config = dict(
    model='contrastive audio-text model',
    spec_augment=True,
    encoder_head_dim=64,
    encoder_shared_expert=False,
    text_encoder_fused_qkv=True,
    nesterov=True,
)
Rows from block 5 of the audio encoder of a small contrastive audio-text model, named by matrix and row number. Rows with one number within an expert belong to one neuron, the router's apart. Each number is 500 + 40 x the weight over its row's rms, rounded and kept within 0 to 999. All counts start at 0. Numbers have three digits each.
Before each expert's rows are labels from the 100 clips, of 14848, where the router gives the expert most weight on average: "strongest on" is what is common among them; "lies over" is the class under the peak. Only what is clearly more common there than usual is listed. The data: synthesized solo parts of chorales (CocoChorales). In brackets: how many of the 100.
# router: router (encoder.blocks.5.mlp.router.weight, 4x256, trained with AdamW), inputs 215-255
# up: expert up (encoder.blocks.5.mlp.up, 4x512x256), inputs 215-255
# down: expert down (encoder.blocks.5.mlp.down, 4x256x512, transposed), outputs 215-255

# expert 1
strongest on: note G#3 (71); note F#3 (70); tuba (63)
lies over: G#3 (58)
router.1:508511526512443546501520546456512455449457527544455544549551551524443545450453515466534521569517439494451503447452460547517
up.0:501468403536496507509479550530504549485562467506411609569457465523551478493451506526487483581490512507440480478471512480466
down.0:467572522471610523496495499409511492490517462492464429431443534492528457525457523511498506478566562435503487511640516519457
up.1:514487455493541470403571517460503490523437538437480424547546524546490484433489513554569492452544441503545472526546514528454
down.1:489598505527449459481492593452491511513501521556551453498518531512492441463442547448487430546479537521571534420452518474463
up.2:548549484407446514548442456520518486449480489549528511515528508505489423485544526495450468558509480578477452475490580468441
down.2:515514598462541475460472470453465499498478541565543484582553519515516527521493477480507488497523516441509458537453526507514
up.3:509460505424455460597438459565426460484460491492451531474488522447462531555512583527492533610530532552476529451500483482467
down.3:585497453431473497536521527520468526519427470526546485488560568546506544483489558482521531508503490409420548548417551526476
up.4:590500478471516508429530573489474521559478479516494511447541508528609431469522532422541479533468543563533457469543471465488
down.4:492485454489539429505467545514462536559472466519474463542376522494488507508560552523492469498512590550499481551515454502495
up.5:519458405472543414497489532447426521535493482488471541555478489544443475504481466545502479485518632449558447489470421467473
down.5:538494518526590573510497550493535493452479459452491442546498450473474519592488462505514490485592536497455513494493476457501
up.6:485560500540543484436530442475570482543561477537455521512461496465515482460482508501463545494540465531403476612394535516501
down.6:522488590477475539450466474535575482424429481520522493520539520509494478469452553489477475446507484484437603560453472519564
up.7:560520544415578575526472481500446499496515527497494496458452513504487514549556519450481502556473498470431509509590513522595
down.7:492573531505446559529514505461522540454486557505375540486519560525510557524573528509547451437459555469469484449510497468438
up.8:464474470480485559475499417483519573511488430576513470556527491533465458583467488471540514441499499485538451530478392584545
down.8:511490470537494443519483511472462433539431500531513519486512569503535541489485468520561489486529526471436513523541562490462
up.9:445521479511565395487523465498535536463424510488523482456525534524521592423507384521585537481496483451568481491479471441471
down.9:530478550496477510545566570530567465474435619526493534552493504487491549441520549510487442482514525534525544516447469462527
up.10:558521418472441542476443435473533508527488496526496493518552501568447557513544515420401511481534494492514527473475484499503
down.10:501531455518544477466426479484536484483551433478472461445483531465502537469431554438525496484463490471483527463452504523480
up.11:576496511528484542519549417469500452543519572489546519529465551472518442632492463555479520464523477507568495539530452517476
down.11:484525535476443519496478538528534503625512480478535509439538577538526544450498556470529479539514498522471499489471473576488
up.12:488505464528517495530487509535480438508505495498451504446504517412534443551533552481461452477522567386569480512483478541453
down.12:516471478534582459521495446542554495435544529504586491463509478562464456456431548544592493458520468530528495481436462510469
up.13:534535424493476485445478525481461471436528547437536463543452534496504552484510491479470571528513522565468555490531481541455
down.13:520469610466567557539482455499466506479518503480530525602474544449516513435518452495439506518484482497491503552487524467525
up.14:545495510586448457512576473503538505504514504417564506471443476524545443510473502395512549522559548462539511548446501550437
down.14:448462505497427552481499542462458506499477501482522472540545536479506451402516480504507476520515423526432530512466475534521
up.15:533564595497511442516470492455514533528454417456519462538469494455550517494516535520520515519463513483528486481511541518561
down.15:445442473517506476499484551450502484536418501540458476535431496551452501454522509502597477427570516478459451473512505473521
up.16:485564556519467512562522514482490521464507443475519487403581543603556468608542539504546414441558512486490537539541498451540
down.16:472493569566499472457492516513511496516520471447513484535554502480483452464532530508504476513537535533536575466436513455513
up.17:539483497453475443508423488518559525536514508564561460578522427448536525520534492463471468472469533493507445479466478519545
down.17:534514518510481421468443464490573568424502528509522459466509517533476501528510478439483592538520526491453553431498517485458
up.18:554449379555476469421536445581542547569532493518522491494456483477470433483494515505543518559479460577434537457531507511493
down.18:501489513467493476465552472494511476576591496421520481498503527516479469502394515476487476509499557523470560520462415433473
up.19:513480478467469495565490530489515491484518483537514505474526499544459484480544483468469463587490515495497517476490474438515
down.19:544506501480436512507472452470514453543500533547519503447457448532443579428538509463470451521461513529502501546487480540422
up.20:556454464498533492451494488501469523487560448508533479489515521505520528504528485490484411453486442497455529538516545449646
down.20:459494515489479506479588433461531499544472446509449468459563523475484559600453457426469465473429521530472499538458524526461
up.21:461548450519485411422543518514506573471559463520469472506520492535529509469459514493461467530469488455553550531417515479560
down.21:508461531564494519464494460547452415494531522529558489499463503479434474499506545510519472537532500521484518410615521483471
up.22:472586461485489486470518468490491504459452488455487536489522470512588472507497482526495508513451511504593563502457507513494
down.22:536425469485484472460530533519552564501473510498522509455493478499488521484491459545414504510465471511487532503500538507534
up.23:478527513461512463613489439535545543469585491499500507531551559485498515523451556527547552459515606507476475537536519529491
down.23:486502483531466515517497521491527469521483425512530487429531443511511584445502486464487489493578509510421463456442425430507
up.24:522523437502476508525468534517455550437515505486528519533573419536454480540579533503511399497463419509434481515453476481482
down.24:501496568540495496518464428519522544502538467518485479450518490514439442516471513484571436533437427462483481468543436519506
up.25:506516454576529498473445474456465534477557527458567547505499450561533484473509455496481473488539494524529464536537477522543
down.25:590520519562549488471504486517482517484491475534556396472445483509488513504556490412478515495462553481502509518573547462541
up.26:529540474478530492517506475505510444523510533519459445527521433479520498546493523505558500516519521451446521496533445510499
down.26:488459487497545471538479498539519545521551458472475500492466438517427519457545545490547536506521522579543482454436486546461
up.27:495451539487490583475470538506544434566522482530537458510507527537450441503452514555458450506481447515503511565499453588511
down.27:485545487470503534537572499503524461446438496435440534426509540518490491500537568516453439467448443549537561494481479530570
up.28:488569482388475562514486502531515469435539465543532547435557485380540460509454569579518443501442518513511495484580545527472
down.28:516528447459444479545515518577522521488463439486506520433497438579562530547497507503489559469457502471460510475506483456506
up.29:497503493476484619519449483488551396472490446534518513471443480507548569528518494578508512567497497477492430526451513486494
down.29:483488463499495435521506533517462519499471491559485495546519561478467553539550519478490448497552477436431520429510431500461
up.30:467491550453530408533492456488428495544509502498532527414496517534525512561540469482494520515496520554521470495507516532592
down.30:470475517451485478474526476539495554504563507526449544550466544476518539525456472546477501543455491550548556537469445609582
up.31:473491485474451495499507448459499493521490515486491503507481420506504553481477488529536465474544522572510424537492440461471
down.31:523531469591464534465523487531532493487513430494522515453494552487474465552502495498482487512494500525513519456469475489436
up.32:450503569543501490562510399507477471489562434520519498467573519492540533490527509520496585479458536502464439537463536548532
down.32:457563560501440495548466527498480471542460426531526445590516525527496466561525490467479488480529518547494446486523531514489
up.33:523494535532489491453515494457450512427481555534502552543533493438465569524501540576568427454506516500551447523522548485489
down.33:500502525502500485504536530513509473528477529483468527450484566512550501539527541428505416535523528468478509475502566538446

# expert 3
strongest on: note A#4 (73); oboe (68)
lies over: A#4 (71)
router.3:490525540491437551483525555430510411456446509529454580546576545543458523452457571460531505535470467505471532460467459550525
up.0:565505413507557517498518482516538548487484447418548459518461507477528506480555488564513539550420574462441476501458547449475
down.0:520425408497579486489442508496562506522489551467471516540494504523466456437522520507615567515471509504501444482555411500479
up.1:474482559513443549530455522522464468521561510452489478446490510499484490514507525539428535504567547515505560525494473528535
down.1:526471511467561499486426458460506515484532451509519460514444495446490428552524465511550425469478456469494570514559531526549
up.2:449454467545529476510517464518488450553589535513491511446525517514503439566472506489494542524461522463547502505479507520506
down.2:521548487475576511526529624495496509512441478530556470554451446532478552490428474515493510498467496525501461435509499408513
up.3:433487530545454476472519462510617475540509467530567443502495458474446493473484498504461509517469428515496498456458473488442
down.3:492395494538491518501473538517534488465529383543533572511513493455506547473516518521485493490554517443490490463458572470537
up.4:501488552524461503434424473532529499491434518478501485478496468498430537444478431445503501520497456488478451544458572462517
down.4:588486455489473554427530495549459620525429458437500465522521504455597555475525482529534474464467465443472459517500538458431
up.5:466521386545481558523525513542579460527428463483514501470563470518492489476476481527406438398450463497515488544489469570486
down.5:568491533426423514510489501454517557430496483524525514421537533444539497516562527504492470485487465553486574480540480404469
up.6:454488421471489493533464490477565517507514516454513497512548556517564477533502462609439473442541495443446503527487558553478
down.6:511518509441521517558513521479567556504541530512525456475440547480461533531461455477531438482490484504474393511525493546473
up.7:500515498534470462418540471547587529413510520506585498507470477430534492515504467494472512482482450500449521535481495505468
down.7:484492539477540497447503504534487526544503512478550498529543520492447494467518469481520538555478480552474466456482427403434
up.8:440513512522457520507531460465524506459527502592476486505472584569538564462548514524483518501478540470487409501508549497529
down.8:552467471492606591507485468505488498536487473537539554574451470510505420509501403495480464573516481545504495499491489542512
up.9:492414535620434456460516424470598466502548514522524504452517518477544488470502540573506491464488496583523474515440505523532
down.9:518564458575560556473473470401412452473458524501483496415487465490456552514592477494532488556529491501507447540574549475490
up.10:496465551451483506530529518437423489502487532414467509524512480495520479476462509515472518509478468485521473498459498530499
down.10:540449502473518458505551472440536434577483459502453518463448581571484517469491470496541519520563425503556453542460478457466
up.11:484489465558593466538501581492535482472399477509476454490492521497499485533531508534512516475509543487501410537482516440511
down.11:522478511443529552510443447474543471491537525542504518448442555468516410548486493445539481493567474522495481499448480531521
up.12:519554427424455451550525428527464488510416530538552495539514505486461445514475505502452414458444475522517521492539510539449
down.12:478439558529552493480496499474571480543493498510482508471526570485492488503481544516521466430529529511493565585449492453492
up.13:478460476375432459475456495482488524508501475513502472495447443522458526538533456505455440496430492438536552465475473513504
down.13:547492485488444547465519523433499503431532515492547474518499548520544486472544512442480471422540466556503505524530497436534
up.14:469543542544526493470468446438472587482473530535476447481440475491499494541407511584444482547584500518511509501483511472532
down.14:555542442455459445531543468530496542513483474452475515444477493499460539457502508508486516465529472563474494463600504532516
up.15:534526466547501499499455508556455486552516519489510495512484549544530489476532563526549528523423519505521518525596545547473
down.15:524467552505511509508499479556431488553485448507557451503518446473546538455519466493494531536492493497517486505506523538452
up.16:457484540589502462517545525442532506515588470508602476471485445438483465490418499510489430483530523475561520478421468501493
down.16:469439580452490467432420517480471384547429484476500491460556525479444461512467514480529419512562525511552410502485510568532
up.17:531494504518425515545521506540480485547546570481492471424597560528472464446522542497519538488525485498493547536476529505470
down.17:534465501485431434483451573504465530543458503492454575466430511475596541513519485525545543424488517430501476528561513570432
up.18:551455465482538518506505523520457487505479505538547499479429491500523468470497537552468480535486454533454556528485523484452
down.18:482442545562445541472464577489560494585524468543524491513445494534482445519399470513522424570436505487503539526410519524523
up.19:488462488591515506491467461504465495550635615453507510424510472512441487496570511497516480551557499506470444439445530497495
down.19:457528421491422456578524538543494489460533493493418573523489424497451504526500473592541556520472450526526456508500489553403
up.20:538457491429461448488480586512543529478486514539462479555434534493534477494511502573477520498527443439528452454395467479460
down.20:479526486523511527537468496419513580548495523505523509522471438409489443440526490461526507488460492520496472451505485525480
up.21:513506440518473525522534498539443516522539539470504564468538468501564560529534503513494506473529521522517475499483393513510
down.21:470488534480519497515467466509508498500551519528542526452517485446510512530557484503490433502550505540523421545470494530459
up.22:495512436471559505507484482512507516491456542530440463517496518541524507440535505490534514466599447569448499463564474409527
down.22:496562477453535479524493508562419439565495536533457500484513483525537506497438483502521460568544521508529420525557478480555
up.23:525502415465471529515512573428597555508485559503510510489552491459504467504524511476599546544514445510477530531508468481528
down.23:504465452457509554451477436474490507603453487505464559453484456490512513449407507529505468517482482535511518515548517567572
up.24:484516479520497548443447545556455543543476546468488527510479545508472498536530486436526533448511474488503432519515532498518
down.24:482519438604552488446542494519536600514448527509491492478513526513511573480474527515465532453470433422472463502545491492484
up.25:508523475496524472528506439479537537483497537515505553481488496490610479466464432484483519461438527523505513471529531453449
down.25:510555504551471455501566559455540538436472553521528467507513494495524562485524442553496526551437508449495525497474549505498
up.26:488556467559524478483495545511579494510516517402531516523508445477431489462541554529458517475508540444584529450526470503559
down.26:464476515552421521480462562506534535471483457459482418468521511418503457486533537498497431550473610524473467497461475523535
up.27:487488580476526467522454583498522565426487576488549479513538492535539519478499551479496469457509504457467519451514432561501
down.27:450481494480532434510507527438479483520531481497543443474534512498536478533520598427447506521528417546482473441450470499434
up.28:492535526489564532444495473462468551454520489419502532519466450486514473442482509490483491562512487514463442464468554482553
down.28:488514531516457550525505493533568507514504529473524483442540591559493478484492481532508509551428478537456482523486488471506
up.29:460452486552481492499503523495500465498486529542385453514452500474536453544529512424479510563481543519561468448534505541497
down.29:531504433545521521491555455453570498551538522517569537496524486459534460416537492543515570451487459522487549478465527528503
up.30:498531498489506460524452532464466543485540413444550439495489434490448474449506500535432408456491496508498511512436508522449
down.30:517477582576502529534510509468473545463477482453571526477588533487522497520503478547516516462472480517486583505447569526447
up.31:564521528509481469480475442509495464433499517460524498543476567542570414523522445489539464433497511456529410452482522474488
down.31:561503490482516538458489497583497533505553415442555439481472534547441496506511532398506464441490501516540474528558541527492
up.32:429496512472541538452484500597477527552483504541521481441530446528558448492510458538485487472478499490485510519522543456527
down.32:448515446572380498562513555463511472522519487482410460541527469515528538499473502484513467482527487509459461545411501539535
up.33:426533527492518506408506419492407438477490486475460509536548437462453522554485562521492500472563487504498483465551503498532
down.33:493500444589531531512458476547466449509447502503524460486497496464533519505525490583476474525510475536525467496516536516481

# expert 0
strongest on: clarinet (86); note F#4 (83); note G#4 (32)
lies over: F#4 (46)
router.0:486511533483459548483518527448480463443441530535451569550511533565458525466438566458534506526462455495449536445455464547509
up.0:525471452453481509464539516504566520501451493478503519541573504587440470511450575551499481543549543528539517539507502490491
down.0:479503439566523559540530551494525507528464578544490480473505455522489473484510547491498605482573390519504563505486518474578
up.1:516504497473516474508490471538523448539453551464468514408556406532529501482475560537494458507498462461471546494550530501479
down.1:488478494577466415438538587417486446553607548430529560511520535497522465508500524421496541438475415472520479522539461499521
up.2:492477603543540520552489474501504552515539507476477489464446514495451518445500518508471486478529505438498498475557542537514
down.2:524387483463512530487461517451542501528470492451554494475540461477469437524577457485486523425524495451450501481525447486466
up.3:495443454495526525454482548433515535562498495512452531438537507511575499493458461462506499486486457582514413512455566549530
down.3:542486454434529477494505477539514453555512466498433586488460497487482543470571440504483573481471568495534516533441586566488
up.4:466532451452531445496523466459516589504553552436506439510532443399485471575495496446548488467478518440431382605563506536470
down.4:507466507525519486548466487475452496482557474582475443553491535550549403490490513455471477472507510508467476530500440478471
up.5:510502511473527492485555543512466528490503494456491525448471445517471446502494493507545594497470477532470511535521457509573
down.5:561540502432462468530547529431529458486486473518538420457468515425540524499562469528512439500436436570549479532479480486515
up.6:411483448496540446480521497516491537478498539495462483511485531496437551505534593467515470536499480578525517548603588509495
down.6:589557542499472505597521444458520453485482509516578487526508511493512565541417480501493535535504496563456559560486498574528
up.7:522459478473510490529502477521488579494510506544518536456521405545493489565513500489481558492520491587404490527464468515513
down.7:489513522540461526473522500556531409444500437468543501495517475465476564428499486504385514471499501445480553479537476462599
up.8:484453433472525477495528434443500535536517510522558460515511526464464557464489530589521532490470466530532515444531457489513
down.8:529369486459472526500512495446437541506510525526509448452460519523410481506463481499637440444482458501532524508491527469484
up.9:485562499489494499477492522540494468536515480530558443433496510552536440488533559463481571496519507497589512489445474467404
down.9:489505506483458512535509512434514493433491477505466564491463569417549465452520528485469519500449488522477579508487469479493
up.10:548483550589541484510413532503505453497482481439505465500618586490516538495544505515431471462527469499487513512571470543519
down.10:485478492481582447491487563500516503539571535475583573521501558454503513530514472476515567535531505426468463505565454449453
up.11:509462475495458567590493460476568475490449509443516515488545506518468461510513504495451484554424508497524530545432507474488
down.11:474554490514446485485513498559533485485495503459542427512485467523534455455524524477454448492483442537532585519431534491512
up.12:452475524482559396477511506460427515529448535481481481478449549511487505455489460409443526468469467417468528514463474520611
down.12:498534508521465438553546535458506453531479467469485502492510487458457460518493450434464539460533516511525482484445508459509
up.13:479618517506451566481473485466545613495497510541444403493532492490552481462496519566515540498450430530536507454502533481477
down.13:595503533543508479515513436491453461447477506522483461530506448502510506523488559501553493550478497607540563540386534555535
up.14:561533385500519588480503441452594529526504437482497499507551484516572512459506513516512538452528511503522479509567526472470
down.14:498498537528520478498505512565409487516453508523475474602542509440479460524485531462484508531548560491437525542543505524480
up.15:507485437562542509453502486506495552487488467452485466479476551475539445522501479529529519490527468503458503432465466512445
down.15:482555491458543498500550485422536543535492464549534546553445497525551492552444470503497514490564504609423449500560486463410
up.16:492532497485490473516499530479461454413523523462554450473527482534455445532538521472500477446503542447489484422570585513499
down.16:504442522460525485514451532509591541508555540532491491520507408501449460426497510517454493465531511485457448422446449453538
up.17:529530428451471424564503481508527516507470461510488528489568496473459440563477492495499576505476562455491535525556491516510
down.17:476439508515544502435466461456497480490516507507556480493391526540534606490501453484447496397500507462513464453570454575493
up.18:531464520519461525488518437465526424489592493498505482447494475467493505449492485517530466518535457481584470483496478529534
down.18:482506556530505517469506506551555472513533475491531533465525574470438506426517419523491444495475506527460435445520433508443
up.19:441527578533522496484472494546441508416457487506481519412524486479481515518540555524586544467395515512557584478483506519428
down.19:485470489455546493595443447473466520490475526427497476446483532526515394535577433507471569468443456390428494498464499444462
up.20:585479557485527493532468436508458576464509499559469502503508521471520476480490557544454469509544475501525546508492404496497
down.20:586500472510503506501500535536502514482514450529528519533345485441547521427554559519521494504488515482465533614525469532513
up.21:437452439426521475484548431479453559462486530501498532408536437493495484589459450495511517452454443500496530529492474492504
down.21:477516560522494439604497563446503484513542496401470567553516465483431418544445555482528525473573456537535503498588509527455
up.22:449431451434613491530504491540479504463518489459474515510528439482573534490542497493524495480541425479473465463526549439509
down.22:454487485460496484510429553498467576499518496470482498508511515542513505476517491515523407520452500472454532592484530532502
up.23:552481459472446482533506480540547557490547475538502494536470494565515515466502484437440459469503550465512480542520490448516
down.23:535436470476517456439476499553523488512508465493536447588492518514482496484525430516485532526544517511523516451525475483419
up.24:501507490460452541486548545508534472504475490508491472424473529501515581501505490531495499534542544528435493510499537540445
down.24:391492508528529525472455535536450463455492478541514484420478423495479523443517543539513477454514496501501521402555597502539
up.25:560505544536508480481534514514484465508545467496402506551533500495578545528485480510480502516468504434535449420551520491403
down.25:509530513458486477443557469476529530535548528527511518465545492478524533455530456534574483521511525468441494502469485444487
up.26:475489476511511455430506501492489470512477515476570434515510505532478441484477483499561508480592458479518501482467578495443
down.26:515538453541478458487491492574501518477498454475547504554524521522548537532456547532492455513478461437523468486462543521546
up.27:503453454451539555496485541501580512475549500498491495461572539503524511475492495436563429460464528482417488545567572502504
down.27:487490515485496479527513496531503510540482496571536543501512477552524521534539463554528544514520449473529499542498483545480
up.28:516495504596517458454529506493558442571446501476460481474498560512553473421482519518485430471464435519591520478537511486506
down.28:418530505463525464468485471498464574504517547513479500477528532524515560519600520531465482483546491490513513483446471414520
up.29:501545540502528531502512446459480535468508489482520583477519500510512582496511462509542535500457465540469431451590517486500
down.29:539547534586425467482462547479447562491493475543512448427518418459569497493526533587466541482478560528515455500462492498514
up.30:533486535500481543512473517596423471488479456444534492519483443514494438468532536478515529459471520475503467500503474472527
down.30:482510538467526516471443450533489545401531477549501509506432504441479435526442496532507527542571436483561506496578529529471
up.31:473516473539476457381511505533585545453517518491560409521500490596553543438526538522456544463494498505531544558544557505491
down.31:509431544506494484429586542475479517511512519495442460547448593492457548545490512479524471465430551565552462438436494516559
up.32:459518546486450530457520494595481495543461518507510601490549573491497438490532470562514526458488518471539518472545482478522
down.32:523451501460471542492439461532466518483492464516452484525504563544505520444541454478503466511452536534493529513507503432515
up.33:463564464514536465439544491545507431543413458533456510536469490489517557517568499536487479515474512588522460526518539518518
down.33:466490510496536450531457522424398500475513477461505438495546462486486518489526517554531467530450490486499510518489547510610

# expert 2
strongest on: note A5 (50); flute (34); note G5 (32); clarinet (29)
lies over: A5 (38)
router.2:507501542493438541508534558451505438443449532555436530539552547556439550439472541454530519542485444480455535466435466529517
up.0:479543438474546562479527442536465505499495495429541573454487493551500500589554554503497427542556497467526478526555481474519
down.0:506497467539478467516490509519464521567481533475490584522458561493469481445515445436473416582470488526493475518477531459547
up.1:525519480500494498470500389431527542461523489527475608523526435465465539507528520521515495556549505502540500487479538490486
down.1:534470498448480527480549566547540484419496452477550534566477532474445549543515537466504455553495456462479450512480475496504
up.2:554495519423468545553507493478464492534484440513536542497499534437455469520503548531537464502555452548476491537576497490453
down.2:489478533464435503495545517451445474520486517499482482499477467554495406482558552523477575395479505500467542502552588504552
up.3:495462520498520465575468527500521458501506521438526447477458442459473479450523517507484494491556511480482592475509495517424
down.3:509580441496482468429477546471477508426540483417483510518497454577523462448441543521480477487487489525486612494447487520525
up.4:477436476468490492558469474492469507563487407540535508579468534481512514514487566536502458531469563407465509528510499476502
down.4:567487454452464468527438448554438387483395483508481478518505457467587518483471580532494504450520431511496565545468548509434
up.5:505509504575573486455461529495493450503538461540517480426512474485487521454465459486563498506460446430577518439554458578499
down.5:563457516595467446544532525483459475433434473484473513498540523535563507511506502454571487445417430512441544456547547479464
up.6:525442520474471492453535481429452514513482496501489522482586483484505523499460482518553530436472526491464484467517545455424
down.6:518488476543465608506487486403527459467410548458535518458503519520492452535500484425523517526448496475517517582506536480424
up.7:571492448448541486561517451476516460523461536415512511485570445495448402507550519482565458448484575492466450543504442471441
down.7:470497466411517536485485512493466493473503521536554561556453450483419581527513506522505449480478581474580571570459520471557
up.8:504544511466510507493529551487467513550493513396438521518465475476510448476475539510476464518511440565538560486566422558495
down.8:475509510551511490525580441530531484605495569538525474541503487448525486487427469435463522454541533598501523527435449532536
up.9:528572520539464445516474460490520491519444476570543455464534454438466560501487485417515544483498510424490532468500557525612
down.9:490465554518533492543523447557487553557535530477594525525532464574563476502484470550510462502437525539498534474498576487483
up.10:428496474511540549477442537496490505461476486460507452489552469474494504501520460589534489511493463487475493567457423480567
down.10:447432528569496505532493515448508501468458507562489521441487550417562563526552531504465472520510514495511372518498488484503
up.11:477546470421527504471450593499509511531493506481522480434468543540576486512475533553478453509461515465519514490536474536453
down.11:507504498571500466492481496529497547477429542398545571527445453498517526543486514490439533449551506486597505462469543485550
up.12:506504511444467428514427578534439488429524416444514472483505462514469554493557500559460520446497550443572498458601481532496
down.12:491455545525521501496471458534535437503462508506457484449484501503515510488520531508465547563471403566464473402538509528544
up.13:529478493472461482446478501534447564528508514581507470472511585439533442512480509504507527507448486496474491534563604460513
down.13:486517457488538560469506584476502417538458489435407528478468484554534503496506510537490550614468489497514485466448543481553
up.14:408472458492518494525526472565527509498532531478550500427459505498500429525479542479468510528446536519410538521460498505454
down.14:528532471582608540488538425540477538542561459519553506472539504489496440483421448520480440524522468502505494572527501483510
up.15:501476594561536461544486452447513468497521407463507436434529478483483506492555486508448490544559539537590530494492488504488
down.15:596456538526489558446543531460414483561512474449513558480526540511508542538535447448494520528473488531468545494474471565504
up.16:478508509482466464463464451500490450498494562505417544496463502461459477459550498548515470473516452554458511583529491511532
down.16:539487432500479461518453508530495488490528497464501489489495532496452557510474529433549508525536582483394476476541535474452
up.17:522498485513420481510416497522491503547486491490523522490523505541435551513534469470506500536465456553502498492508559517461
down.17:532428479584501479465596475516450461525526594522484495516480537479406477458496526551526464433552503531519483548456516511503
up.18:446530463546445561497496514560511533525458522544495611475516529462503494497532507495536488538412549496567524479529471440444
down.18:473476506501441485521475497470546450536471550552526528522523541406510410478488447482491553432534473474552533534509556546495
up.19:393515463487537473450501485528511479538573512538432590484469509435521546537487448489474520508537543570512510528572509517547
down.19:419499416511449461500512493421497510585577467549510548493482486425573516561502439533507554471507498442516442426501481548489
up.20:507493525504475482472511465545452560591511489586481514399455496523505501506535482489469558550497501527452466426553472541504
down.20:513502514561412452508455567468522415469489506511496536567541553521534475493429514477497509496553485517496501520497489460498
up.21:542567464484484555529543556480458517565505499443490499447459483433539506465485466475499519545513506476526476481472460523461
down.21:494495439487493460489509420520517492542491481487458459504543451556535430496455509418516489490464508585497520540512432441493
up.22:503539507434501484490514491408434479485486534425522543504467522508542523463524517472500561519512479481432433495535531484532
down.22:521495486442472446516557527496538499479481544557484511515568523483511503454515523514495521487448523541543568500497508460475
up.23:477468363471480542446519452483577470499444545486510457435528501494533456565486516503494493506473516510528502495523479527523
down.23:490585426446544496459493437532522398588531512495523500423479483454524505489513547482485492517442464464454511496517532474519
up.24:526459482439508490504485471605528468546504461397497535484488516485435434557527522494503533457539496484511518467579546558508
down.24:552517553599532467475547424475544494522543448503465463506480550488446527592489587460456418523535503462453542490544504471469
up.25:462519500483481478533509544499491436445484501489464405456577497447493522489490546552489440530498536499572546515483461520506
down.25:510465522528390532528511454463506470474484544490530607473538493461496553551553544522454476566518562473485417479527471496518
up.26:454504454532602445520487463480574535573446432543553540525506608541540484487492570552488430467525533547519483489508523506532
down.26:457557468537431487535483522446522507498453503513509542425469415496499507547532346518561483527455474466502506524568570531438
up.27:477533510490556475550511467498453522534496488539466471480542545566484505535438500577490556525433419512546540572500482429540
down.27:523532522457475423519501512553495557480575415498498478491520449460499446553464524536550500553490474517462508456487520481547
up.28:497501444626599439469574499505507508506487533466503535472476468509484554464533479532518520487561525521469504423581560529509
down.28:510428413492491480488514531483393503519453521448530481516433502489525405486470509593556477483492527483489475540508426459473
up.29:472510480509477556533513425522500473562488512517453538387499443493522506489539515458468503474472468454497474557519479497584
down.29:487537496503509569541508525478545563456462478545516529526515504515537538588514544445499505503535509491509473375570481478524
up.30:464422404466529507487512483514494527414487386445440405466485433526499444542543533490509553499496505524513471549521437454476
down.30:506508510414441448480592449469446498424561504540545462421501503493486504488548502534544541496513607500548525480524465534489
up.31:488532497483473467484472458407533503561524385499511522464454599554521451466526497468523476475455552422468454543507537432428
down.31:541481516494491505446450472466437434474511490442534525423466522489445426551469526482490503473558485469391508449420452504511
up.32:472517452439506547500451503498463565548501457470500525465496505523468520560584493494406385534527529482421471517518508462464
down.32:503507529551510481412514474532602515487473628528419475505424470545493476574502533492454513417432493450527457518519488487499
up.33:500547465510484461510565451506516558505517576444565476424501510504468474457499473446521515520429531463430462500488505475487
down.33:490449546520516542510483574483514518538526475484538467541491478514493483524530509515543433473413553464539496546488486550541